config.toml
encoder_num_experts = 64
encoder_width = 160
decoder_norm = "layernorm"
decoder_layer_scale_init = 0.1
decoder_positions = "sincos"
lr = 0.0071
epochs = 69.3
Rows from expert 20 of block 3 of the audio encoder, named by matrix and row number. Rows with one number belong to one neuron. Each number is 128 + 24 x the weight over its row's rms, rounded and kept within 0 to 255. All counts start at 0. Numbers have three digits each. After the name is the row's rms in percent of the matrix's.
# up: expert up (encoder.blocks.3.mlp.up, 64x80x160), inputs 80-159
# down: expert down (encoder.blocks.3.mlp.down, 64x160x80, transposed), outputs 80-159
up.0 105:126092125123074104125135099176101155089107148113085134148192151101113103111125098132146116101144135120163145119156130122123132130099168079132110144113143187114140124132118109094161111166107089134110140137109093129156160140127105116135139128
up.1 088:140114073135097165107120101121141130108118128128127151159078127129104124125136133141122170114120124163136146124121151147119126125112167140133116114136106126177164099156123128122134130081134135121131123090142123116165080102096107183137148142
up.2 102:126132179149163098102102123134116136096136094127153100144130113158151166137137097131115078088116151172155118118110122117106136141128130113131143114167142171139145132182173139152163166115139129113100104175123094088120125141134115089084099103
up.3 110:085130095137108115146138119144133156139120130139085117102137130117084143137105142173173100108130149106141102091113146161138173141170130146153135113095087150106175092144154139093094147139104136172153146136123117148098132087124140137120115110
up.4 115:099134137193122102154121144115141144134100089099140121159148101109118119105138076197135099149163137139100127146106149115118111137090110087117158125145116159086142128127123102144152145150189101094117115172161136123113152107109088133138150147
up.5 098:154144135110203124149118112095150126126159139093136145149086128145156128150059148101148153119134174121124115131133152136106158110152092121162152145118156139136163111110121142108123107093092151154150155085130178095107114114162118128156119121
up.6 094:118133133130155121126135124173129118112106139113107101165146087142112093143118116105141130153123111140109128112144119101081138079155162135145090137116079117143175134118156134127136127136080122073123126152137088133101135120112126135120130125
up.7 106:106125118129146163121145118087133123141125095148148118135158125121052104090111115104162147131159068127118122090087112179115124151169148158159124124146139096134143103111130109106109158064145120124133164102140158089143111122138167115148085126
up.8 088:112137151173166132111139175109123106136156133130160142120083169148152140110141107111161129153173121133160131104115146087092122142110142139119120134134125102118145095146131161096146135116155187134145088090106112091152129097131089163124122160
up.9 105:094091088120162096102125155123148155184126154130118083103110126108117193144155086103124121170148155133119139111094126103130126145129136125142171107111113116148119106095152107125153152144128184151127115142064127136127134101146089111172088132
up.10 105:095127136112099134140169106149154114122140160121130135139069129147142116103122129132134169130098169090142148160144122128183160119124102148163123175144110125126126153142142097123083117095106143129103167112170117109105132113143179100135102124
up.11 106:137142154107167149085098120088117107078125114145156151124138120138106105150140122151079124172130103124119134138158133123127154097088108116128106109130131105154182159147124136117164153119184116122142122145132100156132120142139118100124139152
up.12 102:129136126118120100159136131179126157138092131120129137121118182104139122162171131122155152127129134189108094134109147156124155152122112147113132119167141147179104094117112121187131119105146127137118076169106137144152102091134184115128139146
up.13 102:146151122091145128114174104148148119151143124163122147122154158163147148132176141114121115114168095128126147109169098164130101128156095180128136107160149154098138148134151111154142102123098126151158110101137125117132123128113113133101153084
up.14 092:092104151127113120145112181096114145106134129132130124108101123133144136134134147148139086122160093123092096104153132131072146138125139105116122124141110084156163092059137082094126122108120112124124179134107152158120107120171118129124145116
up.15 105:133142159148112161148134158114173126110148136094119138119143139097164078128114109119114109100145145149137098131113144135126135139141119140162098101123124130098144136143070149094149099135106127131100113134130142071117145098165164107136137158
up.16 108:154123115094161129142124095133156128153105167155115105094148147122158113115102121101132149124149176078173124109160160143118124068144103132120121156128104136097091135145163131078158114102113101149152119045137117114124111161163126169145132115
up.17 098:110112186158099125164086124098171117116127139132114162134168118138129148139081146101148124135112115117118123117099112160126102096135074178150143131125113101174117168114132108120125112102116133097102083102066126128092143113176136116145120076
up.18 100:174104088126109134122119080136116144159109142113167120063142052129145098142131179109099102150110153095126125164178157125090151121122133152101157109090127104131152127121117144163115162177100153109153118138122139178114143080133143142114152159
up.19 091:129136106147102140086165133092118175103142119139088172146147134143110155078146121097159116074112149152137110193152156137165117114153150111086162136145126158153077113123132106120179146105194137123161127152103125147147140059142110131135106128
up.20 097:118095115071122126101114050149135109095103171153114151149128110144131108151102149153172131154103150131137107148148113148136181139104150136160125125154113141122122124110126134171102116134125123145124113105157118133115140158131135190141097141
up.21 096:153113095127115148126181144135134128065138135109096140147147146142202126128122137159133100078121139159095122099121140085065094134169146130145100105159094132116125100118144125137138125113115074068107113117128162142143168120132135142100155122
up.22 096:138125078106140138139118167128115158150091124167120107137077136135138135143106154127131155121103115084119156112121168170096161129154162161111106143121147113154127121107130110140104101174133146110126084115121084167157132154114165138157125135
up.23 103:173085097131084104125132101115134124140107137123145137122163111128137095089133142177125129060133113157137130092122136072086139131118150074121129107148157162131129152108131118140177142121159085156152106132114142130146177119114116152112124151
up.24 098:163113097131136126143133107091110124099154147157104138120130104150155118102087130146131164086070160126154112160145144118203171100117150124105132109168122101133125084119138102105109158132125117127109145126102105146123101133150139143114149144
up.25 108:173164165128095131118095125110107102125151123137165129124135125119126133136123107151145159119182140121092123138162150150095137106148117139127082152116108135180107116139121127154129143147119104119127106144113102157131090124127177136147156102
up.26 099:186128119111128149129097078154089118134109153114099125142119141114106121167161097115171123140146132163125102122148140134119130155149170098138156124117100070103082118108157157112110152119122118097140108141087101124105146103144110115147096107
up.27 089:173115076064113111151153103140108095132134141098113126124150132159113124113110138157121142121132123175134170135115090134114108158172127104141162140140168101129103128112139169123096112108092132151141074105104105076155124098100123152115158132
up.28 087:144116141133145123156097190174188137124152129130137106174121114135110169089113113165132126170135168137125152115111136109076139134121135137116196168125131097169113179132142141102149153125136075115108095123147120107103115137134130137144114114
up.29 101:103140148129149114133128116135078114120076132144130133105145144121108153117110127106137124123153107087156111155072104123135134195129118152100120128130136140131102137115148123157097137105187133171200174124125125143125114142105155136105125110
up.30 109:137110150135133115101156154145151084153116103121118070101087105152161192160122148096115102181137110122147111109141093140134133140132147142118122125167101121141161126106147121146122091109112171129121160116125170154114100144124113110127154161
up.31 109:125142117147094121156127137168150162142143084129120107136109123127139124095150156108156143122104128127130098159103118126086117114129082171102147121137096165131153121105122111151093137137141124106136197127135125160132129095156156081149106157
up.32 103:111150129140140131116114112125115160119127092104157160134134097131115121144120103095068112119130153144151130140102104158143106147137126146119149110148163188122097110151130062153101120114126132175139090163140136068105136146122085146127136150
up.33 091:072133150091162114124110138148070125121135116122110126090128110152127129120168164146109147146144105123129157124109132107110140138117088152126110134155132133119073136153148138097087110125081127102108140081127105154129109098154124105156106114
up.34 102:153154107131158117150095130152138103102152168122105139121112099116147138112098133129128079113145058151112135102135094142113159168151109142119117136150130133139133127114138143136116132108134121167112137138122133148140116094143153140131091115
up.35 099:135148146115095114074137111123123151104177167148098116107115135141127128138144088155127127115144148117139138128118160091130134097100150139114120176141120094145099154138148132125120145154136120127197124120115117126136129120121090105105131120
up.36 105:099164116085117127108077123124104140118126159109088140095134131121121100111150146113120145104159162144143121096146108117111148144137106139111105146134142135113095115107101151186132080135118120158146094088129153091106134124118113140071138115
up.37 107:147112145133146080126109156127122110113104169173138128126189148111127142067114118095125090117177102108165082125123098124100107123129129170136153141106146120151123113099124123124120113114187141139143120100130105129087092143171171116142119140
up.38 094:149096163132102156110131130180159131095153154101111111118209127122115108138144083090129123143169117153140113128146124098160127115171104107127110133119118147127143125156126150131104096103095123149098103107152129130126137110160093114157125123
up.39 100:117137135091085136139145215146110132173093115132134151142137154116151153148108116170112182142108130149115116096115117144123110102110116144126158166179130101151131129128109130133115126140133098091134132143125120188158143142114189099153132134
up.40 096:119153113120113111098158107134104115095104114120131153107133101154158117128141144110121162123104159144154116143143120091130145130120146115125125140184089121123117122160145147137125147115107132107094105182084131191132106149121121147115106092
up.41 097:093130075141163140104099134133067112166111131129139145126130105122105081087124108175130097127094171180117149119107135099098158133143149103175150165097114115114095075145157121109135138100103092089156133146151155115123096120125100133167089114
up.42 104:163109100161108138124096134142107115096132091175125141120116112106136072118151136151100165099211094143103167112139129078132166147129130167097092142122127174115128135136117155141109138124141113133127133129146137121111135122126137137128094122
up.43 102:143122150127103105153124094067118126165137136128122150139108094128083112078128095117138124147142116159081123138158063137129140117157104159157131136159166128119154118138125154120115148127158140124114091119094093144114143137146155123122081157
up.44 088:139139120154152158155142100124131107144106132130121151101126059128104127144090163132083129141136088155126141135092142134127092135094132116159138095134153127133112109092110129132095087119117122128121127054133114096157139122156124136160120107
up.45 097:143139160165131163161147149142130120116121108133064126183102086154113169113129097132108151110101141106151141076102098130148092151092099137150115112159114105115158162119183173149122113123107148155113159119135109158094127107129130140069119128
up.46 099:172185125108133114092088120092115087136127139152104145140165144117163153090135137115104139103149137140147096152087078145093124112115156096131100140090162137127125098121132093157104129117133135191154143142112158116127165100126129144113100161
up.47 104:114124134102180155080146133151133149133120152138119113139118176097114069090123158155158158126138108139098142165120083126068145129203098109131135104121137096140137103151161149092150157137141103122140093130145134114143152107122162126130111136
up.48 101:117143144148138137141157130144129130159143176107084130133166118137160135138114166132124129143144120137131120128108097079116106119138144131108095134114089083137139121097117120119158084104123132102117145104149168118097178151173168102146137120
up.49 106:132125112090122184130108128112156143090137120127110114141119076148095098134108080141131107144137114159134112118132123166090140131191139160140085109100090125128096154161168165091136178112082099123091105105135114150118090078117138136072121127
up.50 089:156109126144108129162147162122125148109167157119139150110061100124125140110187144117129149153152112149111101117152125129131125135082139147153124150106119109150114103105123119139172103136108183169117106151093073132122128121112110146133119139
up.51 089:134111104134098142149153126102145180133111132137099127135099131111111094139123155187110099093116120113147097121135111124153120137112126121089091110135140122136146182108100126114088151128155126174139189169141125158137130108122132131094118097
up.52 096:196102184143101119159096103132151099119119153102137113127140127181099093117137077112138106140158102134094135149141156092128124147158131086116121111141146124127144133110130137147130128066115113127149123125143145093104138129130125126134116123
up.53 106:123118072131144158171081147132132091155136125135110126124134104128119162099137137147070116151117124090132108111140111154118164108118083107157167106137133116115185123145127143090148118201117085124105075129111169132106132080135166100134140123
up.54 091:114148138133140146145120102135173148153133112094141150136129170145133119162115112068141157152077107104168137121119145115142159155135175136143130102122140103137105124158104131105127100090112135149105149131133086100103174113141099120173112146
up.55 093:060132145133110113136125143141154129087129118131096119129153087123118092128130094153167118103143192142144090106099115123077158150103129120125123099097113151162148138140144089136146136063106078134124124120088122118126133143141144137154099133
up.56 095:120139122137142146151164101131124115142136137128094118123088119078121107096152150162143138185158116125104110119120136120113150118115120099136130151134139157114132147144104132143163124082126142136156114207135143095173101100143120126173148128
up.57 101:103095139093132162128137115134126167110136159121087129122154120090095149133163147155088111087095156131141146130153134128133106129117164127127128112144153122117098107153130123160125142133182124140139096143132133122093142064139105135074138111
up.58 092:142105153115112147169137116126120114116126153140135139126131130127107152144138148130127132145126097136093106137122061114130145109149119146115145096125124130141190140149142136129137112142126142098131135126133120121135161102139087105103069165
up.59 101:121089123131135102128079174092116103137123140081110146100121122142167123105112142142135126107167096102153116134132143122161115168143117147166114079136170109131149121151060176142088092132186149155126139113156115146122138137118129139126189115
up.60 107:116114118145126156143152136141100134135080141121107148168140129128159120108117145125139128148135105155131165128126061119134151124122088118161090140174107072132094126124133087132127098123140112119098169113145155137109096115164196106180119126
up.61 101:120142182122149146134123179109144138162108135074115144116118162145174143103111137109150094151120103137119108144129105125101167165177096178157138129141132156116132123116089153115122135082135146118133111124123094153118138104170143139127137136
up.62 089:095117117129110113157098127127090120115133133154113153135117100127141127145173131128106156165148128106157128139062162172128134154106113080118183108122109154138131155107133153155136112097109112118142145156128133115141139101126147097144134135
up.63 105:114103088109107137126170123123104125151114142116138106160105155123183114165166127160150107096072119134097118125125171154120135082097164092144112150120122135176149121106121128139124133087134129152141102114098128125170125131053119132111155138
up.64 092:143141084131128138139084147162127124147096119100081123140123121155128086143129099137139122105140134153108110151107137109118128133152112176157118146123102101153161115137123162116139186148093096127099108123091093157122108090140106121171131137
up.65 099:149182153156116125160080132132112113141136090108132126122134109108146147112125150125140160112122119181131120122090156150114111113083112133128135155199093114135137141137091139104183097119126092130113140125157127137104126093141118149149101162
up.66 102:117141172106106117120171104122165112158157144151077159096143149143107159076116113098160139120129132129142136180126112076121128183118131114116160158094125131126131113122157159137136084118138137138122157132154158143126133096111097114095142093
up.67 100:122144105139160144124125131118188136130129130111118098143158135115117142141087117127167121176104127129115148136101153117129117145174156091162156109145140109158097079124111132142145150124148155143090153141134093099143141114120132103153096144
up.68 106:133117130158137139075111113123137137111099103116156152138150132083127116111154127160095149125074115142143107160144118129131116092118135121120143152144115108134103187127153116120156127148123089090158106141151177105156123153124154164153152145
up.69 103:112138200175159123099161142107114156160148115124108150138128141118130135149129151119156114110104173159121114122103121164127131146100126144093043124156104122130141114139134113117131155078137167109103130146097147119114091086147136110152102130
up.70 104:140150146098169118153080116135091126067100135140171096088177148126084134118102113140136095153107114121145134140129145152121138157144122134126118121091134110148141117155089138092108137172137153146144113125102103135104095090128173116115111099
up.71 093:075156121166129118108131148140100124159137144161130122121130101132148141133126127088093128109087110157162126134104092122122132129127113163153133119117099161158169122140103140130057107132110117114108111081142158132120115112105091167116110100
up.72 101:116103141097085142110145151113141090096154131106108101137086105121113146122116156148124154135142102136127150122123118119153141095137127163116155130114154147131173082100126133157106092148120128136136128174159147099125141128092100130113168123
up.73 110:109128115110137162122089133162092160125120131138164143086123143119153146096099126124126114155107154101162097129127120138092143117130133072154148160107123101093145120120131161142127109150155136150186138131184122090132116180107123149128093139
up.74 106:095143159151108118170116108104143138118139108118116138121182089141155156136094123111136126095189117098199125124116109158125120152120117140152141133142130081136129147126115128179087125117137117118094133155175110118084109133153141112123151120
up.75 104:158106144125121117122125131112154171131131108128108107110165094108134142104116125102109073127150137120148197092124086112160115139122157091146145131102140131080178156116082136140135143149095132145111125093138157106120160125119124128122090123
up.76 103:133151105157175104105163131106108105136112111137103160119186156135158158132100090120138097116152134113157117111111160140132102134127117126156142141122140142159122135142116133123113135107148180149118115108118124102129093099172135101143142106
up.77 099:121119164140116139118158131106128090105121087126115116148149077148162167140106172138111145134139102099157124123153120099123103139131147142132127128111140085134147126088088129146104147144137175132116112139090123118152122158121157146119139124
up.78 095:102123191152130141149153147148130159158117141087132127132124095119124134139116121103154134131099105169184143117139118120122166125112143147138117118128116083135060135099106142144168121095119141104129148117104137107095146176105127090131113086
up.79 105:126147161183165100131131111131146130128115102090097169133120085128157135102108120166149087102116110120160124140153130111120138157108137156135133088161100095121117126147094156120112105186150177106126188104142122169108146124143108103086084123
down.0 101:165128162130128133137114122118120127127098136174099121127173118129166097123161180125117095123139123192121165153100116136121132127092103170118124111099134111138090110150169128132111149155152104134127166136120099132085140109138164106116083128
down.1 096:066128097132078125116141146114109135165149113114138138125113132151148126132140139166148153100115123147132094103124139123111135164120192097133101127170153109129149120120118121107138167190084134126148108129146110121134150111111108181136094134
down.2 102:139142120089177142108131075089117098115122171158120144136108123161122141098113165131126120093165158148142152159154088139141088116089143168123126132145129108112123140131106128127131125160140140142129075112164161083133146131096108163141161154
down.3 101:126161116126147186120167141170130119137099135135128097172106128110145101155087118115108162097084101125091116135108161154129130148130130145105161110129164119116114117118098128167137146135128102149117124128151116119154127150128159122130089168
down.4 114:124088081158157123160208101121167136112146128104095146124176129116136119130128170128120090117160136130152115114155126156133172143125123077090173143062123129125127076144105089143139146130167130135129151175142135121176115145101152070151153132
down.5 100:100120161126138134160122132132085083143140120059132123135148101159169134105150102102142149137172105090121140094146141147132129134067147110127152146127132141128112152118111119137108148077160128163094115125122146114121164157135112141137112098
down.6 083:111141117121113128139098137138104144142128102155169117167137127145134094128168105152112154121131117099153123134148124193183123067140148143093160112149112162136136132119136122103120087115141091130133150114174141142070142138102102087131115114
down.7 104:106128123156101111147107173160098124159100080147096139128132162137115123114139107115143135081152120129131112102120073109141098125140124120121114162143122175114112124110090170163169114161152113131129112129136108147135161123093138146138067151
down.8 089:102135104112119153178087134139112112156099125133139102135119116132145182115152100137150148165122120123142128141097089094124116141085101136144147126136126138107103131166155091127136155106128152108127081133173172166157126119157166105108102117
down.9 102:124142179114120112116092112135119128145082119132150083137122161101121136155095135119130095146151143084116160106128101096164123130143129162150148123140113100101122111110116169142123154085160124118074163136127135167188110169132113153095121116
down.10 101:203134110100123089158120131157113183165080092134120105163160088125163143119154174121148124087107180164125135129185152080129103135133123090140156123098152104098089123104153104136143126107133123127163096154134114129118085128148109140129135139
down.11 112:118163134096132123094125119125113102118144150091146116129138140117148124137146124136067198125113151123101111111093118163143147120133125141118115134125130180103164102145122171139104110114121113110116121111131121134100169154140128143125141067
down.12 102:150153107120086143126151099100120074104118068117126152112107099115123125135136167174105139131163170129137149157157146136100096129154143114083111102122118137117107110108158112130129151132124145141170139111137152117135108101149128114120144153
down.13 102:130151172127090128120145104091174107093147153128148148135102132143125106119127159129124126100137153152094120146101128114141103106091104110112122142177152173171145172118139145115174142127093141148146116140101108119111137140098167133123143150
down.14 088:136116113123158140122137112137137077110119088120167160146098146140133081166128100160097128145118171128115124168128144106195149125131116157161110122146135134100113100140148168133144139145153113139088134121150117140127090117124089140148146125
down.15 104:131126084154121123160146108145128157164128153125127138165102134099150163126126154131134142133102131150138097127152154123098148116125115141137112103097100080131114070092160166165167124176124130150136129139095098118105150139100142105131169151
down.16 114:128100148195122108119139127100133199134134152110121109140154104180106149117179097130146142162126113121106153110058119139140115109119118120097199126124136126124151114110119136155143146128156113107151188129144146158099099108119111113141144128
down.17 089:144116148123119106102125121129134146114139168140160105127106151106174123168129145181133127072129101127119143129131082100169112134110155121116119127165102116127118111172120132149132135102137148114120139183144141170117112158123149124113145114
down.18 098:148085143143126153158085109164167130093137163129080123137137079123123149134169121131171154123158124103124101123096104110152154133139097143141128137105160193128114119140135128113131118139114103119129120124157152127124206127199123083146143133
down.19 100:136141140105145116130152128134142134090147133088073117081106134122088165106138150098106140163139122134148124102100091156092091138122130138111155149136113133140131123122097124116135117146150120133115111184178159107112118127085151142097146135
down.20 102:111125138128150134179126126146098120158151100168097162091208090091150120109157136099127087132105142166113137113064125120099099102146137132141129104128156136130136147089113133112151107155113143113142143102140112154144122148086139105114118101
down.21 099:130068154121121146150112095130127151115121153125155143133107158132129143108151143199123132121096147154126086157100101139107158149134151098144116118146154146099110110174108151150149137174143134164155160136108114122083100103146148142075145115
down.22 097:122129111099129154115115136159090105148118128145123120134175130155113135130118086137100148094148091107134115117161121151078161123158140136132141113102122185148099174164115139133176140121145156124119164095118146144187134083132160084124132155
down.23 103:113147130118114091096144103152080130135126130103140121120176137128155195127158123147125107117112145114137130096152147163125125156090096101154124094134124127128105152100169105156143196142151122121145143124114105136078113132155133133112056109
down.24 101:097123121154122149131111169140129124165160137072122096098114134142112104140137112157134136182101132107094118129108116130106114131124133090128160157144124169134108105092105132118141119133138108091108152102161128104129090131180159171113106098
down.25 104:128127103160067147122133138144140098156107108104161132158132106127170097121114135134121133146138137098142158113118124098125108159128151125141150103127096112141131101112135128119100081150107128100168124157137088153159138144167129138165115151
down.26 097:143094112064141125112112156131088105160083126129138119129144109126097113139154086139102123115091131117106172122155145129161104149132133137112119135149095117103072151116133147080119162158169124097112176112145145171165113133112152139077072108
down.27 092:088116125081118113143112128135130140147097139135117106119153139122096091130141176128124082149104080167098118137150148129136155107138166152135151164137091134149158141088127125078109119169160111127108124142123172175091087162135109134173128084
down.28 091:150099122120131108127136133119142144144156163160141112102154108176137124169140159137168127059131178106162147116077163128155109074082118103128115111128099137122117114167191119144111131160137123130091095141116113137154105197172096090119136109
down.29 104:136123126144115117087119143131121128132156160114113119145137151117154119108128130143135134090135150128130168123143127150102139132099112138145163144113123182105186161175118045095165137160108124143106133127211164146113122094120115134142114119
down.30 103:184129151153082136109108112094154113059129112157121100093172096086103137120138107083146136137175124105127127099124121104119116148099120088124134152130151122106136142136135123167102096135098110092141133157111101140155106114131101129096138114
down.31 107:114137092156131115142145137154090167128138106128164148135139133131103142101128126090143135129142134151098120117111133122164101139137113120119157087130113116132138135171153125153148118157109144163129120172115101106112169125135118160137131148
down.32 102:105115138112123117111093072152076116131162110133126193141139168159114161111121145097132137152095113141132127136133121128143140158106128138132127118142084141130156164091082122122145116130155070116115117128141173063153145117132163115156158157
down.33 092:142130102156203094134080137133152139121093094143136128088153156154116136141094154109101149139154134082122121151153127136165155127167130147100161111149137109116168136107109109120181114147172127135126166143158144144163061121100087102140109109
down.34 097:140153147122097191130134118123072097117132076169110113123108136133121140161125161091098133111111155148141194147133161132111103157110124133158131117155152116157120131087148128136115118117131133146144118122096186107117123121116158136123135091
down.35 096:154105122108176148127130155106082113100092106176156133127156131181105149127127135121168137167091113162149153141130125116110154124103136166110114131125143089121126162126184088169144146199163111114115123158133118140114120105125143166101076141
down.36 103:102143143121123162123131104143129114102143107209093135150131170095116141092087118107114088121100110148136112143111146089111095147114152169164135172115124116117123161105130076121149154105092100154188082162121116138110080103108107136144136114
down.37 101:145096134135136090125123092098139132129134091111128156135132173151130129144113137195099142104115114141102179163143119113109137132090104079132119144128143138131105112143134123137112145144139143118142112129155106127104123075142110162134097143
down.38 092:171143129107119111146110147080139143111082161171167146122126117138109133130120144126105140102175090139082154129105091149121103102089142161143141118137113118131129153137132100136164122134145117083099126148100098133133151148123114128087135134
down.39 108:116132142138108108144133103137146151128121165095120159093100149121148143129162172123150131106120128080144122118136142143105175141146141140086113107099101126151132093122105165158166088130159158113110081115117153114107109135152133124122133118
down.40 094:098095152101144148092117120150103125082108152124093128137106149113116125130116149100119129098116122161134118119171166164123120108176116096123120110183141112119148172125128130125123126142111143137123192061158123074156098129152121113116118124
down.41 096:078136135121163112110122133126118082165137118189127114141153097115138145163079152147129122164141103090172132111142138132154108135158132086115106097108124135111068159125107126152116186118149159122123130161137122120127128165126132116154122124
down.42 101:110097100155135117118100111153117130141143148155151107143160076140131131115126152130177131107144160142171135209110119141110125119085083079155147163201106059141123127131145117139140125101145154113139114128139129138087119125147072149127131139
down.43 093:106200159129135086109107132144088109140132105115161151180127181110127116139150106089132101143127124125098190129134150105176157117148133124130109125132126145131082098113111120117114135091128168127098148145146102120098173164115141155151123123
down.44 095:117141149140146117137056144118145091147123109144114113109079146136146112111136098129098138132152130136112112124104098116150100164127127128129149161117102141114143113139097127101105148175147111129141142078149151145134088175091114114125141100
down.45 096:158148104070102157110124142115097101150144166197130100097148120140149173100135116098139107112131142079155118113130135097121186183156111099097136100110126146114140128092127091161120110086132099129107127150136110096120136136119132106103107163
down.46 099:131100141121132135119099082136111142132137122132140113122174085163155109120146107149137065140095127098116156149151126129138122098136114113203182103111134111085064121109126123099145125109101107107119127095151122123113157125132169115162117102
down.47 107:157130160113080076118116124125149092161110125089143131161150096165111108141166102115128125140162104112098145158182162086141127087096129101128107116100109140110106159132106147153071132122109143090161099144138161136139142121175089140170175155
down.48 106:125163138092169099106074149104118120119163097104099148188095129169101124160125098129142160140108142171112120104093120142123113089121075147131142107141171135098102145083163123110119121145123151127135145128077148123094107127097116132104139120
down.49 111:109161130092102153113123132141111134111137056164115107149129118152134111163162082120143131110099146166144114093145144109136141066112120104126110131126175163148115142140142138156098113109101139136143108119077089126148175119121144112128146114
down.50 090:165119175131094059143104100171130142121144147136143183135112182133136132104103132157105138103098156146135131138123151124100140123108129145132165104125119118166133132125111125115117131087140118129105126088163150115108158174104121117173115143
down.51 098:149112167144178099136138090138130149128122114144138126149162120136184123098126175106130143109079154146125118111117113170152116106129146103117146121085154078106154117156143118140163130107116162157110137125142131146104131148134139113155093110
down.52 091:132126078118136109096125108140129123140134138106154173095134125108143142123152143158138154126132120148178130104125129164118166103078121122112119145087138112108109143108107113091157142167146145127172130139158157136113139165095117152112156108
down.53 103:144118143117132143139113164127117131086148153113122099109115154075128126186132162134149112144159135130109075146120120136128165111113125070122127175129086110139130125151150133116096139118112139154101136102112088125081129163152096160120141116
down.54 092:109142112140124123092143124126129114108109133146123095113128128106086131093085119089139152115187091146133138111156143113122109133143089184155118153172094083120183149159112142097101145116084124130148126117135101155123145122121115135102118113
down.55 103:144108137152127063161107167112134146130121137146107125142113087130148151138142136135130088130105146143138086111111142099124116163096070147136170107148142162143065078139148128115129104167159095114098144133118131152147102161094097139184116069
down.56 089:124112105126098095082153165118112109164134079126147121179098122137094150116139122105136171143146115122131118115137147155132160140145145169122135156100106087127153121136091109178102119126155142118102129141116126100130135129069142128131180114
down.57 102:148160144113128170122130106124160150069156134122127148107133113145128108127135107139121142145129134135132143082131165132106132176179131164086151088129119152121163173150152134154084076108142157166146133119135154102102122080127104118099138123
down.58 094:085156134178143122159097115157158140142097121099173108108095174121164124117121124132124135081103113131085155154120112132146168145109141143123141151143118134140137109110103139124138112105137115123109102111150168094187156146080187104121118095
down.59 095:106141115145112168157110164154108141110114149076124091121108136140148137112144099144167163126100102158122116147129131075090120158157103083102122154147120146127156106112078124147175113122083123127149117113094115115110150162179102161139152132
down.60 099:146115121132158110103100144123090106141140062143207185129167149120106126097122094124123167176113088116139145146132103090157127106161109122095139153161132102109143134120139131138137127135151151132143134109124137120065156087145125131132087114
down.61 106:159136099100119115157104119107134131123112100117088133105120125155105138129119124116153093089145141128101142116132158141125142138124150162093128093118112141110127145130156109174132115156107114136160149138132137143123176107112166142131120135
down.62 091:112125082116153125106128173151179121143131148162078087152093151141124123093094123115141110109130132114129112140173114148102088134111143148095124145085140169127162119139125128127125197120156108136141147123152133110123118140145115145091115131
down.63 115:133128108134125121139144109157115172108128139125103173111072158064162117148125122154118146122068104149108106152130185138099135136147128108166085123117166151146151090148094159114099128119115140128154109145145111136143098079132120172122145163
down.64 095:126103157101161119144165123119119151105111128116130118122135131138119129157110089156097134147146131151146080109150083152133135141137076144095124110144119121139127137132150113155093131115181137141104147154104091127155159131167105111126129136
down.65 094:116126117082156147152140163110148073124129113128120123138090153143114170138112126078134127141152167124145128144100140099118087117098136171133122112137122115115093100148131114130138113107132131147089109128087129142115180163075167113120160133
down.66 103:102154142116095061124151151127151149160129115103151129111142128116105118105138113154144092151190157128172119115140139147103132127151174119160117121097138101135139158110133090141140111105156117126161164128097112145152112141103089143092144128
down.67 104:135134135144115141172140098118087112152114122097141147151090115176125156109124111120135163110143083099166150093105102124155144124131139118161137107119117171111098115114083095157087164153141101113134093124112139125144145099112168147146090112
down.68 112:103121101175144105126128173132142135126083178118115115074085127130138153123152118123145104135128142140109091135123167131146091122137140107124101136103134119158142094123140112121119116123116149128101144133124145126158122126108080102134106146
down.69 100:173172105082157142125080126138124095105137165133170123176095115146092157148115129108142145151157148083145111117174143081140084089140122119128134108142167117113105153145108135154135066132097106107142144063148156102140134138144142128115169155
down.70 105:138125156108190117127107136123105142140073152132123143106083125131177121143099133155115149134078185102127161121112166135133142143122135131167111151103156141155138155130121155111101159122120160096115130130152154102109102133100086153132125108
down.71 091:151103085135114154163109151129102114145150095100102139108096112123164117147077172122096154140133139094138122115117101102151140143172123143108128165125121120108132120116139104140089162145117099158164143107097123162162078096092118122111160127
down.72 102:125132114109136129112141070103127136177103097124128105139180133131142086147142163111098071125117125141117124132137130126105151092144132046156122091143143123154126151142118142102117133098124117107107150165147116185108156139159133131130151130
down.73 114:113094163138137126118107149145157111138139151146144131147130154124181140125094142104148115100127100106114112143129126171141103169135131149169104126072093134150140120120109139127101107119130136144186136120124151113135126091198135156149091136
down.74 110:092122119122123123123146182099138115099132125118156142120147174157113105134083065143135106121130138128151131089125137127139117125080093114134119111141115155102103099158105121112164137108152124109085125115103130108163201165155106162130144138
down.75 103:147120131173134129162143157092163122143133120130126153109148086118161112129181153154124098087150149123108093145113103139114139107075114143139107092114161118196125121145153128136114136110126116135139169110098086117098139131122148112106124086
down.76 100:117123115127091119116123144107158114109157165146149101135138125106102127117058123122090148135119120071149148145164117150137117064153131146095126108096143092180108124124129159104124123102106159114143092127103170080172158138137132141161132138
down.77 100:169138104118104182158136161123133149110110132122132152114147103130130100131158142068128137130099107149121137113095141120132148178148125126091116098143134163094145135178078091117094138126106120146113124152123126170120142143171119116131158153
down.78 092:089164108125138111077109079135193098157177199144115135139102172147109145100122134112124105083117105091119138145113116115159087108148126150119115124150090091117148121143135128141110122140105127110090127087148124159146133137143151132080147139
down.79 100:104173121134157153121118162141101099079138115110117091121139143120111117165149099142152131174136125102120096125092150105111122140154143138125137111166168115149147146127122120118163129165094127137183132173150112100123104131178098144103130131